A small image classifier, trained from scratch.
Model: 32-pixel images, layers 8, width 192.
Data: trained on microscope photos of single blood and bone marrow cells, 48542 training examples, 92.6 epochs.
Rows from block 3, named by matrix and row number. Rows with one number belong to one neuron. Each number is 128 + 32 x the weight over its row's rms, rounded and kept within 0 to 255. All counts start at 0. Numbers have three digits each.
# gate: MLP gate (model.blocks.3.mlp.gate.weight, 576x192), inputs 96-191
# fc1: MLP up (model.blocks.3.mlp.fc1.weight, 576x192), inputs 96-191
# fc2: MLP down (model.blocks.3.mlp.fc2.weight, 192x576, transposed), outputs 96-191
gate.31:107110148116121159136048082096110176135105127139166097166113102141105123141123151133150106146099194142149124050188097134092134144109119146114124062075118098151120144135096100092137135154126083133107130166125180187140141077135118168101090131122131125135152145118105155136092177081116128124
gate.32:099120092090160130169126151109149109085139099094157202159077111134121136110079158116158155108070130114083068125158127144096183167143182133129081149170130149106083150189136147080090180093128111117104125143088119122087089076130131148148150155083149141101110081124138111106111159125166115134
gate.35:120163155060127121128137099131206122132129161072143137142165120110115112132078140122073150149111147109087110061153168095173118092112075087150042084107157176093112121124141109126152152168168153152109148109099127159130174149196154111163126162130164196112127059187151168128153152158109072130
gate.36:148129126089090125140170164123128135187128104118083177176138148114122127112132162162170142134097136145127135075116157167099159102117132164108144089137161180120110150159147132149072103101087061243189106217155133118117092100145111134118149117134152116076113200104049142086168180090085172107
gate.37:116115163141149172129091169157142093186163155154145134158132105134148031196139064090169116086116094139136128168184066130164133127122131153168044082119162128115183124100066103195137125076094160114123132163085165139149135093120126173178102139100122213112174139139153134109073100126182158150
gate.38:089117138175077112105158089192107118071116125099166137089124114086159115135193087147076208191111144154102110113115158102095161109204120138086169126111141132090103150166095119077133169124152073083095093160109105145147118178176128158164102128120172125077076141113129130111120145208135132082
gate.40:142130098156168111139104119142138143160170133119116113101067129105101156122063109129151147130156130116108103095128145121112049094145122121163072149211114121130135082137125121110061154136116120144093145152149123078113072163164129138115157190070136088103075105101113136104183146146174133119
gate.42:131097168178124088142105115059099081164115183136178130137175104113091101164084097093123175098131140049116143201181142105102137117154177088173080130152106090175128101126079118126106110091175114124132191110175120136144153084190182124098138143124097120081110190117136155147211142081125144142
gate.43:124138094122151052116112089177120166142087124181122131191099141118133173062148084142112068119127153137113140130113116105103093122162098165073157094116115119118095189086108146095134086081190217138144127129140168227079055101146118116126113178099076121187073202170137144143165114117054161203
gate.44:112115136137121115034086102144158110135126079155082183118159130231165142109158150202154136151080122139173173091153126094142161143109122090100152166144174108145148115169127106087124167104153123095119131094153114117153133115120130169155102095133137129142117166180097131154127117086126099213
gate.46:150147159143168146124107129110103147204136134147116137121084207160129122077158066161182132074101150129111114189139104086135124115071164141102192037120153081098030189117125151120109136118139178116142116160133100156112136142161133078115129115165103151190091140096147080153134086121119150150
gate.48:158101115135164135073101089062169095095054143095119174156159154179157144123098121130130218086155157155142146159132129146198135116077165152115097112173073142098186133158110127073138116136074128133123184147105137181136173086138131093087153133100212096093120137097132165101095168148108150124
gate.49:122150151133044136175188138107086167165166134050131231117104123158164095133090117088145119109153149122091137083142094161168177111142172193123096087124112103140207140088135145128148069132078079127114165134113098135075145077169118093119112099109149124120147174132146105092096108127134133127
gate.51:115158141108155125149100164155076160111098150150128134131136128151168105107209122126067144142124133107122082111183137142114098103159152113082097092163066162124114185149137127187158198160133111120073200159156111044108146137100156092118139114159100106114100111112156059130126141149110111086
gate.53:175119103161164119114163060172232164091081124146130178106088118137124145083168116077103143085087138104165130097159093110087142116110110124100145119099115096182095083144105152121178118108067115118198184183119124093165138087136079166167116141107200199107194150130110113067126168177116174128
gate.55:126080098125109100141120099121130106113209112169105115110155124099136157125091186126111102089093149144178115144129171143148121143099119151130176134102089093091125090166141134074155126129119142083136181172147163092113043126162155111057189147125153114196096100141097066107171095149068058078
gate.57:097055104119093176111146113149176133137170134139097067113101159130138151106079126132159142127162160109107092121112132149090073131203166127166124081108138128084134140148148124091125133199130084106099116130154120159153130093130096159114082156098112095152117146154140093063117135084091087128
gate.58:147172088097165113133122134122168146204111095113224120081071090126145122147120090158157134103138116078123153131158091129163166155125173118103176142171063127159092142150085070106113173173189127100123157114169109107168139170155186115101132100138126156146132110129137136121134172148209114094
gate.60:105099108101115135137167131158087133132108150115089178169091113103136089144125089099167079157159110132141152084143125118158157087082083082136099111127162126137122135117172162140166193133123140103158113089183144136121133145106144082153136133079201133162173115136125171096170142157154131098
gate.61:136146150209108145123172164132100143138112137143127104135128162156087118195137088108108180109106158189088110115133105098106066199088144158097089082191087176154141139124139156095118112083111161087064156144112165109146155098126101136147136112123175170145111148068103147156151152122121106117
gate.63:133096122132121135106181148081127163134174159078118166165091147186192080116119154078118067132195127070144095080122110111125081118123195139157147164091152138207123117112122116073103091167106170106141118118099130110150176155141100099109160155129119168214074210104111167132141164087170073172
fc1.31:155118141156097157116112128124107149119136134106125096126125108140107101170116139134186150130111191151139115122156092106127136155092142138132104044075145104165142134127050095098100145160130120109139150170150199167178130079141122177110130111130078117199132113162073150159127184099178161133
fc1.32:166151169143168136081160121124116131163097076155099050131196135118147102138158125106120088138192170099167185159070106105170086117145082106109150116079156110156116153098132120156146058154156156122146145102173186126136132146160125131116109070174130074139168185113130135139100117111107114096
fc1.35:120094133163158126135162159113124164153110108131127126146107160154131217118146136113142108127161143126171137149095123170087144163146173163118224165167132087158183141118148119106071114083121141121146103157150167079133099091089111158150150113164095088143112165091052076174091146110134174109
fc1.36:144098105134126120073101130138091106094127146137207137102138115100139110168134087160080113085164117131107124151165097085191123162142131113128126124076095111106207086094086128137168160141111168026110170085166122125165169182101157151123086122123140167126122056131169124181135043187140102098
fc1.37:101128154146143129137133186163122096175135162151142182157125121099130042217145095113149155115083126164157155140164082150129125144088115151156076110141132163122138121071096102126132120112086163082053147180146158115147128090124110162173097161117106187092157141143145124102107090078170145126
fc1.38:100121125136118108085126095157069111094160109083164148069138135097162129140153117117098163197092158161129128127155146095131134119164133129139156109159168143094072158142131112125156123157131074102136090136122100117123125145144137083182080189116087115101118171160112098084114141173115139067
fc1.40:094115142185153121134138163095147162077091097168184119144154125120133128156150143111110134069111164140137137132112053114157150143101147128057158139094128129153112135140154126128145117088130148137118175138132156137130132096112102129183078072168111148149120160119152123138088108140160045117
fc1.42:161109143160154106165144119111092118182077141166145140117132082109098162158064125081095170153126113071148125164187138131038126106150119069181096124167089066189134137155095117134134100114197133121126160086084118144106136106154183085078093152115060155085135165151134125145134109087100159095
fc1.43:129134102114147114158089118108126135170137100076090081098079158100117096151118136093184166147159072140142151167083141110137116159158196098059110127128132097111146095140177091157164178141147104121141148180109106181129142129146148141073167158079149166147197133062169071099065116105129105086
fc1.44:136125102128134114153178109182139062120091122129132037147173179111107157063095082121094146070167162151141113144131106179083101097118171131150104126137133204062134111107159131185132088119107145163128127177096158151106084146136105127156129151176140129125147137074202119066127146173140182052
fc1.46:152169125114130141125144135118097139203128142132099104131145163137145172039148113138214131108109138123128121160158097130149091123064153090104139049156165094085034141104070135094100153125166153129068175168149107088103134117128129050099158170119160153237109083143154098136103102052133134153
fc1.48:135141099143174162109108106115126085167052181134106102171106136151106134067119103116120210095078136099114101107127124123165161132120126121126109144208130017085143119110125089113106141140068127144154162094105100189152219169147149115145149115139145132094094136069093129139085117136118143192
fc1.49:156147185176152100151123144139135107134115121095179127088055162206099086163134125081079121128101105172083139087090169167102151087104149135123105140134137165103097107125138122116093135095139201054144172095162089076087141064113115145147145116054158149189181129142112123146158147094142111159
fc1.51:116153157118129135119152122120091154102149111167095164149158137117169091089203086090104158138186156093171060081196132084101110096122147118083059101157047135117086195156114133174137174112098115108099157186149103012121113131118083087103150101179151151140094119122163081118148154156107123101
fc1.53:108098136117105145144107132073134147093158095190137182133106135157141184125105145132163145157128195171122142208153148173127106175127066121180115082123168153114126180142121130185084112117158170081177092075124140123083120157125162105085146136177161146116140120160112109154084105109122063061
fc1.55:141145179155163152116149160113139170139082193072173144136118129140144103135114094051111147105144057108092137102133067064092095127174142079118118107174191162124150156128124152193108106174156102133119093120115092180132186118108169162151095127138090143106145155102165153137084157070152150102
fc1.57:143171169105181150082086189161065174077104144139143179176168102116108142150140165109058084121130125113142151134157147089165148145130068086193111203147148137115148081128138155110105122121097142126143163106119168125096182156113138112109106055193052131101131133128136082189104153204156119146
fc1.58:151156128105231113119146180141155131146131086105169085124048046157154144098102091134171147087079120095164101149165092114131168140118159149155169128147064111169099097152114092092091174140169136092129141167159088145139140141153139125130127105100140159131127101131173128128155188172199108121
fc1.60:152123110200178116116107129096118146160191141121136089112165113170115150115145135145135176126116138135135120146095076143119074155174168171106158101108077108079181111192066096130123094122135105211101172175134174147119121115142068172080142107147089102149041121134184055151080070124107127125
fc1.61:135225159224112149145172160121124128151105139132126157139080136177098114182160110111147183133112154206126119122146070096099105178105147160084100135137081132148125142144126132093094093094120193098052160161087159099128115079153105116157125100112189130195115139085116111150147158157126159092
fc1.63:140114119105119099175148116230153116128145089113126161096133111154071181151122096133095188167121076150129169159163112142102128103130107072150110102183083097072166085193164178153097145153174103140125154102092129117100158106064103137137124083129087136119144109079103093099110121147087167098
fc2.31:104153132075099142103125122165143065145115109121130142151111181164128122123106105176122126101150105123102098134130140191137075052141103116148123196149163131091200173201160149101038101115154127160201140118111125117111123126117164133144151117125120122138068114184160183137128124116110128144
fc2.32:070060148097186132110135091084163035084100089076123135071116106102114161148091175139158140126178164109126156122125119146099116108117162185135116104113123130122140102103129072112115157164089114123070128128069124175141083089102174147086110166176163149119105066107117184163172160169172121101
fc2.35:097145178168114081110136141177166150158108145137085099121092122172103134094156159175151102173126129118094091066130124155119123169099129114104165081145130154142126168181191094086123065052068130123175133143113134161164166095103181169146076122174225127144171112194098092172075163201158098087
fc2.36:167139128151060123142169176149112075112176137131145184150170074120176134112188116133172141112135086114108096141169140125106142141110176074133132140144184129046107098086108152097118114148118155159157130164118115102092171149165087066137150136148120083125093148147093108078128173148145160179
fc2.37:130172096170092116045119126132150128126138137101071147124137129086095137180129122142102177128166173099094166112107153105105139094104191126085142116083166118130120112106192157109182147135123090143126159105172134183143089160104136076099131120131105107147148104116136135157119128153175110105
fc2.38:145147111056102182151115153108131134168110094191123125190103095157107149134108096144143148115160094113170148162146123149136098130168133182129137170074110091141173132137114122155067155122164098100102180120121103105175069104129123165078124102058100138121120114145140167160157105063214189149
fc2.40:098150148119134094107173185126108170094077239116143138104094129165136129111149114100119121128166098105169026172156118141113133195059075177126147085048147140118098171131128117147160099111143102112133086106123118088098138148118129170089078112136096157169171141103104185090148128114120125123
fc2.42:061134103081140120134147127106137134181109134057131097187102119082192151101083067152112095165139162171167129091131172100144135110129205167160184176153164137098100180081199105116141130176108100091105133117112145116107139134123078102141184107104157128093129138120085132113018139124083080114
fc2.43:113206163108142106151122134123123088058197141131098075123111110109112166110135155132159100070122120150124097160155138112067116112147139143124173144146119094096101126114127136172135083141146062136149158111124163140164137096142160144110055042173122167108142131117083138141083132132101128206
fc2.44:129064129176131148155189129155208124129120078153124084094107097125146117218095158141106141143053081120191128102163142094131158063097124122089140116092082106096180105160127118095192148161139138150141152222130082080131124139152144142112131102126117083126139129156179074114184147132122097173
fc2.46:121160092168184113128148088131115129136133107106173157182155082106117141164100124101115122112147169194138132140085182103074088144109132114134175173126107137154137144168153103158101190119106121103126189105065195103143152097070168156068143070124114086067099144200080102172122103096121163084
fc2.48:140168096130166081131090148149126152161130158159168148126156063080114182156150136112155141141122194038132100166107120166150123089078140127121134132122087157155141155204125134157098184150121109111104106112183102160134133115150187038099110115072071132135099115115140090119150163143164142128
fc2.49:131135078143126103092105110135149172113098129132126157120126125158095124081166141137070151134157134129121120184123083114100175117118118167141162107121190193171125164149084102179122157141194151147145133178184084139096142130146126132218113127099089159117109098214153119114082151087137146098
fc2.51:087132114061077159123140091111089116126123054183134165173155130170146165146072115130153165150209116153194151183154116161145104121138135183110159143110137122181169161120156142112084133113163092135092151101116080131146059148144153110077130144086129139093077097124136197193169111098165148095
fc2.53:111208130138122096142099118066130158077100155142086127104051152067144141178100150144113151151071143157096144187141144128101142080119163132172105147094156126115125077091131213133106120152108136135171134125148106137147157166105128211159089113136107131116150131143090122159075182130104138108
fc2.55:114185107159103207156138148123100124124162090135115086123145158167123104048151170101119170085079106105130126133156175080149101161124157144126128150134158139217089135183143102174113113141085093101129153169135103170108082118099122064106127130182177111208181089122119094167166116102102132101
fc2.57:102087106176063117111112070142198170135120132102080110129101092133142109141089183136160104141156171200158157092087125150142111126141195117116180131126166145075165109159142140120100129129125147109105145124098110158118107086161150072128177121076131175128106135131085155157164117066186095083
fc2.58:135139078121137119118101112189125075105170155076134118133141144109117094090116154099141156131118132130114053098125154084109137193125118122157170176174221104129122137087086098108123075092102105142162136176093158135161098068175131115126142078132099100151146156162148130091174154107125176206
fc2.60:120120153158141105164100052133131139075102059171116143128141162109198142156173078164173168059164098125135083109157146158144115105125191107099148216109150094132121119103123143214134099092153170129156122168128121119085070162104171122177132177146130125109107150108089136121100102132101148155
fc2.61:103107116068129095112130115089088124130113126107136178110148154168127165127124151116089121146130145148191067174124111215153057059120142144142172139136185134148161171171108124145106131170134060152071143129098060174148071139144128156124120106118147153086130079084168207115201101118181103104
fc2.63:163125140114138184061090110124123127095150158121095160136151169086135122139169135084145064099149178065128160103163105122161123135138098134112082112176121174115141163133091126143146052131155119135127117088145120075188110135122178138022099158102211147148150133126132194184122127187162139162