A small image classifier, trained from scratch: arch vit, layers 8.
Rows from block 2, named by matrix and row number. Rows with one number belong to one neuron. Each number is 128 + 32 x the weight over its row's rms, rounded and kept within 0 to 255. All counts start at 0. Numbers have three digits each. After the name is the row's rms in percent of the matrix's.
# gate: MLP gate (model.blocks.2.mlp.gate.weight, 576x192), inputs 96-191
# fc1: MLP up (model.blocks.2.mlp.fc1.weight, 576x192), inputs 96-191
# fc2: MLP down (model.blocks.2.mlp.fc2.weight, 192x576, transposed), outputs 96-191
gate.252 011:148053093163154195105154139119099170151114121159153126102166140130093125094176113157144082093107114187136119144171117142159147146151128134092105123164128152106158113110122066129163107182143092173134086211094178123144151102149104198124143177156125123112118128137132159134138128161092114132
fc1.252 010:171127123156136201117170111077118171137147116111124108124119147109101117158157116162129126100098103175084092179153100144124183128156128129116120181108158122167140090099123097061155107149124116160116156211103132093170113082122098195128104168161144157113117056124173144133066088161118068105
fc2.252 012:164135104120133142137111128056090132161135103156084129078137200177100137145159159152140098074081160153134190071170150102154144066099156126118118153127083124142152111150139196112138146158105115015173121169101173138135064173051106154126133094133115155125157132124096093142133095098121139101
gate.254 011:204075054073123103125082139083155113097045175127136138167078154097173137121085152114136148189142157135149118121111112107095131113160072121132104174138134128115117153093087148135133108134188107130101101059131161136192141198145131122121158122087143151134157067168097130083129158184102114106
fc1.254 012:150194135123133150140137086111141078098087145082111087206172103141119111133114116110109119129119130174113108135119080115109074148127099080184136129164149108122153145181111117117081083034117067117058134073134162143187126157150148162121129116085124138135103126164157129157081143121111113111
fc2.254 011:095085105147114145111087133081085195155169178131108154104110122146097189098140108126135117129047054128123197150142128147111168103166157119135112158063132124141142122137129183140105138121069164066155091136123100131067080151101183145147132141185176145126084141109063126043108158116125121129
gate.255 170:114135138125194144108142147143133098104145159112142122163110146123147125157125198145196145160101138112124183139089144163168133132126162135150174144131130132124138084098212097160079189118125129138153102121107135176147180130158194094091102134147126113169066116149117147147158097063068108170
fc1.255 176:079134144180084160125071125082145165197109123132133146073115129178121115100104155123054128086099114110106097089133123128081128113138118133118118153148130103181089179172071104100197158142150173081120163141157145090056104129114118195179077164098122145071160165116109084148128166205151196125
fc2.255 171:112115116100142142137148073100114046068114152144031113111142134104129095142098170178142122115090139118132120223106095172064092136111151127135127147116184111135109076172175147091163161161111075144126117105153079063175173131102079087134141169166118109136092110202119141151138131099167092126
gate.256 007:142127222154167061124113160144091150087134080190150101158161096118089100148125136088139165124128132152119081029113089111106163100195138149165144112088161113085052140111195151122105144141119189132135140056140066102118137110147062097164112050173196155129151157107125168146125102115113153128
fc1.256 007:094127057113087174126124097089139095174109160101129143096140157150156149165126134201104079142119129134177159192104148156151110151097077161105132155164130178135191150171090135159090096136139140126164114190125175060117142168083179131091134215136079125133146137118100122095131111166139133175
fc2.256 009:126131139137152118155134193056116155071149162098126116072177156194110104109162091161148173101074151119152156095119100117165148106103130091168103120097108058148117150118126139101115170156153116068140072135102150146128070134106094195124143055107160093125145173165132105135180112153146133097
gate.257 195:181104072090132132134062088080137108156063071147155092145099170140130184110083137099141143115103132066089184118077161122111069148098181134098118088200133132158128123150127080127140105146139155143085125153081143141072186158132088079104102151058174108051187132166163123159100137106140211141
fc1.257 189:138092102155134114107195122055158102151153059199079153168137158134188134101119133145141078090099174162103167114124104134153104131148157138208130138185140122139160119131162154095153112168112178167168031151054153122129127136139048127168113143142110135152132096144115140135087131109113117168
fc2.257 177:057130159169067069107112119147095152181152100130117139137079134109111144133123139086176119191113041100147151108113145136159090085201131161138112177076115112123189103140127119142142135134124167153179118144109125157132129143110093132141130189103220113136137112120098163089109141170145110087
gate.258 057:141149147119140106110108102106148143173144168081157150127127132110125180130099118112119162068125115056097094128120045161147105124133147084116134114086153148174139118103128169169129172175119145138106173069118076120127142104096108093079119115117110071165179161147110149164118114085104133116
fc1.258 052:113115091119141123069217120186115159066152139166142116115120138170146102094205141157125130174111142152163170116106147098134140148083068171135125161156097129106101114111192067081117108120184157078103125201140196140105127113171099175173149135128148143147077140140144130118135168198171160129
fc2.258 058:093178163132163172092059171140158199146153144174145144090081188149158153131115124157170165091155135126107121129118141151159121107127176088080135153154121149160115114101190102159124067121162159129197171052074083178069111119098062122123155105113101131117153087134185172109152123098107138108
gate.262 164:175088092147130099161110151093116107154090153144099151118120147120205147123135125087130103107155159144101142132113161147115126079150089119077127105168099033140134165077154156063101166191140150167142141136158120107087144124134090136144194127128186129135182116137105157131111161158090155108
fc1.262 177:132194122053166176094124064149119138135112109121165119173126136169106065102160147132122136099160113102087107139197120103129079220137179108169126157130145161153161111098128125172092063130122116136113101174118104141105089118143121093160085113092105112142072141137157172121139112138186111174
fc2.262 171:128088133148150183160128090165128121091130107089110152099165128073115118125091091125155137155119143118094149132093143192096141101173150128106150036205146175132126115161115117143054164062113173108153095166101119191138176114152104126129100093126127126134137135104078108085144092127090102116
gate.263 150:132099094106100144175104111130153120131128121130152096179122143131137176161129090134141085142122081133126135086125098122200098122178100141131103101114143137130144112135093121130156171118099108164143142172096095131128194135114144144131092131193193190120142155115035165071129038123146091093
fc1.263 144:181084120147143144144132119118130116143140110141161097174134114122116185137121113144107099180109037124115111100135105099193104124170100114123104118117137133135140137178089148139123199127111140137129133163082112142144153115151146129159105089196210189105155195126031123084112051114133110077
fc2.263 146:122073147210139080139176145130098109190110150114146097103166144061152110122173177131129120110082125165164112119172138134115126116115109086118131164145191191115134133090080151144150146023157141160153091156164094126163087119115136124136087074131110149139085136170133124141237065107134079134
gate.264 016:093169141124179119109168089101180115089129113111145136137112134095120136133092170089108099125191160151077127120036145218211147117177106150120074093119105174094148125097118133145085146098149114120049116098120126065148115095142128164122108158161116116089133120102084044105098160114126138116
fc1.264 016:166128126159151135113144116114131157102091125108151148155128134123144081134142183137100119125144196170119169062044132139145138126090142140093057152145132129130090120142136147124111149075165099147099134134113115095187151106119150130122159188124160062111123076095092051122166098138123141154
fc2.264 015:064162122111131165099069119117111106143227117113123135108086116135070158189149138077137154169132124140125077144045157183089193066126074130123070122131108165107077055139150157150116141144132161098063117138115127140170140165111147132133120106195153188150119096096131148126186128131143086107
gate.265 029:147161147127125142147170059154113088130116094122122104140120111104113109154183092155123128137144128170219077181110177123088135092112133103080159157155118156127120167179043115117161132168179152134177118088079121138111159147107060154096205158155119119159099136117144139129078110106179061061
fc1.265 024:122092119147146117125082171095138165166119166109120150098132120196114144121082172086124132125088128070045184078149101167169129188158147165195091087083123086176119100098208157160106159109092089127061158138167154113136106078167184115169089105100119154106161133114157116102161133130063158201
fc2.265 030:093104101124106131170095101133105125075156153105186151118148110129126158137202103091075154152139072116141209136123101162091170137165164126116153126131087117120096150149092122086092228174126142121084111143161125146151138105156092156162188129182125086138160119133146143085159109146133129115
gate.267 018:128175104138121122100129094169132132115170083184075173119063128160082110169113140184165107131083123150107156148147155138157123184120132106062083139167129069173124136092097078111115073154117110174132111145129064127177144130128134142113123160099095133117072119082147131115129067120163121111
fc1.267 016:159089123102091092118108124162150124153038165096092139144132071021171099062135169099123161139158114131132135129118103120136129128110137124116166135097120119082137148135093158171087144145158122137139128080106114130080087144120109116152119089136158116152176142139156163174148098170101174131
fc2.267 017:124173104157129167140095080108079089093179176136138124145091127155094122130093125153110121120127083120123115148144101154117172101159133112083175099043139150130170164102097102094085150121182147167119122135162137170170114166146166172228102143118152091163104127099181139060122155165122145103
gate.268 024:156100195117103168132171036120146121164093101121109124101100041103116086140101097184161081066106124094165102102151121115113119100174134132141107080126099125131146119108175185083108101170118104122146121096137184134114122121138136152164098161087136136152122157141141116124126150067172132110
fc1.268 023:177129199127142168105190079103127088156159113140117090087082082131141109147087113114145084086127161120113123110170066076098097122171119084144097114114078107105128169155163200109121133132112061052143115070143159141133127133164092167174140134135172087132101123126155146130143152124146169111
fc2.268 024:050167072119119094118065163134127150146142112113132027138079071099160191092127099057167120159113131070178123144087136132101142079110145089111073132111068201127146135125164136105134128106185132101127180142107145133128151149151148143144152127170106142065156113112135177131145136077157119198
gate.270 009:098196114156141132125158112138135085129121062141123103147208072060115164118085080101114125146088147130118178129163097102123144140146141132120146144149177100153091142121198144135095172230108111055104110137137111156106124094100131089152151197158146163148092111171145141132140147163134085132
fc1.270 008:184091125138085150167093149122118121172123181125070139142070158161175132129172151122154100127182141158097088150138137152124139149186119087158101155093142186136142112155107087150135073072154125146171123067108116186111137173118146142133113112098132071078134161144080131135087074110128154126
fc2.270 009:153054138169130179089051171116100101148173113156051094169164143126074133158163152118121108056141090129147159169124120105121171087180136137075119176070146099124105097172160132063147190171150085095065135191156115132034119153106141156154093075133143127119126116106114162120141111100131152118
gate.271 152:098128206141184055139126103109161172178145103170130150125130112173125105130125102116133158088099167076071179097114127096188091127067134117171117122129083204140091160110149109094109116091154201082091158109126119145146189060121134134135134128112087139135114144131161136113117110084133132095
fc1.271 152:129132172140164085143093128120146189161157122157109154077133100135118084141113151105151173123075136058078185147125148134194089139043079114133152126112070183147112139124132121089113126078157206104090140109094085152131152096103120150143153122124115128170105147126149137084120108116157114119
fc2.271 164:161069139124083122160144116149099103189116142119093141084143123231187110153144107116150169181165060160152076142118176095079111177159098117122099116148136099110115104132106116094094102172159148097086141133116154132153083117127140095135073176113147113113160168114113115152110177129086096104
gate.272 170:145154106176141159150152171147104104148053100122169100106105134120118162083083090151122144113071106145100171112087172150108096183101154108149149092156111147142112130121083158126121117181157144149140125131183134148146181094140107090156079098162133064174119096147101137137139089116072149127
fc1.272 172:173139132133123129125150155105157141154124124109162105082135139110172171062109143156069125062109064163144191095079166119100115185108138109170155114125066103131144095085119166099123114199117174154129087140113099132173139143144065131176065100135109098159129110135116148113143107055090160140
fc2.272 178:156144221093168145133097122150092148111077089156097078142158112110043116111029194093168158139121158101162164196157153118145143101182111083133125156125102120080144079125126138172137152110125148129105204081081157103131169113118146111159129099105136117189093137090158053122185158119099170130
gate.274 176:173139191129086075119126100103165189123062137145143111139127135111176123124065099101109129102098145091043138155101161154097160111157107046060116121081154138169144145094083123188147109052164146110112103146155130159098142111137168145136181191149170127066106165099189135164108107138120109101
fc1.274 179:131108210078038086066077117095140115155083160162142119136150176090164118110060135132148137132090130153098135144103156135127181087105158114125134129107130099208149114121117133144133113127178139132065121152144173172120159128139188137098141157134151122130051156146163145101116151152150138133
fc2.274 168:142120152127178088135162053141122156143093134145145110089084140088175076066099119119169140163204140160168083070054121081112163181120158118180129136115114117122029169108163162156130099111119108129154102127169108113124102113121100124066161092142117116085083163108166098114093199142105162048
gate.275 158:108096122119167106121149127131157065103140103089146189111045143152121143136159089150125129170071164102128183168120094130106168108189227187143169099120132123147112134079094111153173081129129104137193187151162091136134112158123165161152070152102082147150166109125122156084119132135114120124
fc1.275 162:121141124130181114148125099151172085089145137105164195111040126121148156170152101152130140181067163106140175145087089132117181109160217190141168123159116110144130119101093128139172092129123114165178182162135112123116111150137122169152072153094065108146161130129083121073115142150109155103
fc2.275 160:166098130087097131156126156152172197183147174146136137115159139116086109144102193141113067143173104150122150112118113105153182093175082122102087135161126119096026134168108117131128160173166138090140116112072104157149172127139153097136158146149136133112082031137135129140078107138088114172
gate.276 031:105182174081111137160184173155133088090074183161164161082131077113166140150130153158142105115122127152105176141145140166073119122123089106131051120127098152116115075086174168130138140141148115107137132114128155098127087135116162129134107206172133183140102095151149135117118162130083074130
fc1.276 030:132049100146145156105092071124106194198156099096100108153117145139079146114128127105097142140160115087166103111102122117165159115130177176115170133125162128125121153200086123143115104109118153152135101153121112171140167126143060098136144063063157050124155166123131120138131115127142174105
fc2.276 030:125087132150149155121135161131131128107113193093141128140119181103131111095125144157116117073120103149106142093167158129133111150124191106106121155135139105113071082138193166166148095104136113089152165080133087074149110163090145123138108149159194199112163181109193167131082151111096069137
gate.278 148:135136161178142170123102133134140123146063175156165096120103128116147082096146134145123158093165170119123159099083138139113121107130161124140098085188117086087124133097184178134187180125115122104114118149144148103133094114174044108079134078134108176132141132184138132089105166079125085128
fc1.278 139:119106116073155115165171095092134104075169093124104196178100136134114217155130081092127076138077129122108116144152125144141079105108102116107182175080086151146099123165117092105119079108167164121138161106101138104128185123095192149179119115111164089133112107068150121155132051151161160115
fc2.278 141:156147177157106121114157143149148184144120093171116100106113169164098106175089169104152154149143060106214141099145061134096125075101111118113101123161155130120122098144138157188139183102151128141136162166146104094091143193140089179125151127128095148118136087126139119124128089118132089106
gate.279 007:185096105152176112142147131165120092135096143064068181068168161129104089104120080107117105116136116102144096158151104123134110102170154099081102134158128118127106116122141167127162160147162105145141117115086159140157162197106112157140109087145140156072079149080171135130116100146144117103
fc1.279 006:093161130133089183074135132083135147124117098162201095154108115124177114153117168148139173101144141160121128100077138155134169126093097117160144125068131139144154166131134083144103084110132141105133109110142123156112123096145139087126127171127140105141190125175110106095126148106145158141
fc2.279 013:154131116120162161125129119101125147066128122112081166106178167197097108118130154180123155070077123138137162076131110154158115085075146070141120136142085114110130122114111138060109139162136144054109083112081119141117045156086141160142142137123133088149125155157141112123123139131126169119
gate.280 032:105113101094101146132161122188148143106167097061130145153083104079124089116198087110118123060106096121190095090133136136129127116150158143148062180137128155154132098184145144196123109147160076129122148141079089153119109090162175123172192097138132132108064082103133153103109157091130120113
fc1.280 036:075136144166178132182176116118146138095111171189127146141149141134129131165121090132127156147139079177058165137096103160139126146145120095097160102104134107118179139115102091168121101085106094140152108125136167077069189129058168120087147111163148238102099181138169097114108098174094131104
fc2.280 033:145175104083144133122135136031118155130181124158140154136132129154175108150131133177127191089134135140162076152104070143113145201118132193111065104072171090143166109066129194099143139134132124108111093149123129176155124104031093148084113089103136094170095150174129198164179093122126129128
gate.281 174:130125125201162140108100119212143088108092146094084107167065092110103095103188070152136064128102178099155102141178143120042150107105120136145116148120143160146057135104112076211111160057127137108146059117124154165108084140057176095131111105206119120169163107159133135130135134143192183101
fc1.281 170:155132124198162135064093108171116069115149136143103109142088092166089099074208134139159081133111168103211120107185155158058134101091121129180159098145103150143100091134124114162130127071084167146157092120114149147102091156047188111115098071166141104142134098133135153152172127162137165077
fc2.281 166:081148133121106198100173102153133096190132164123056104124141129096113121173130120107121157116147109121097166118143121199144105111074195143137102094150152147133142168137140152156151126097149111118163116075147079122212154176145125078134133141103125136112136187105105039112114118130139153206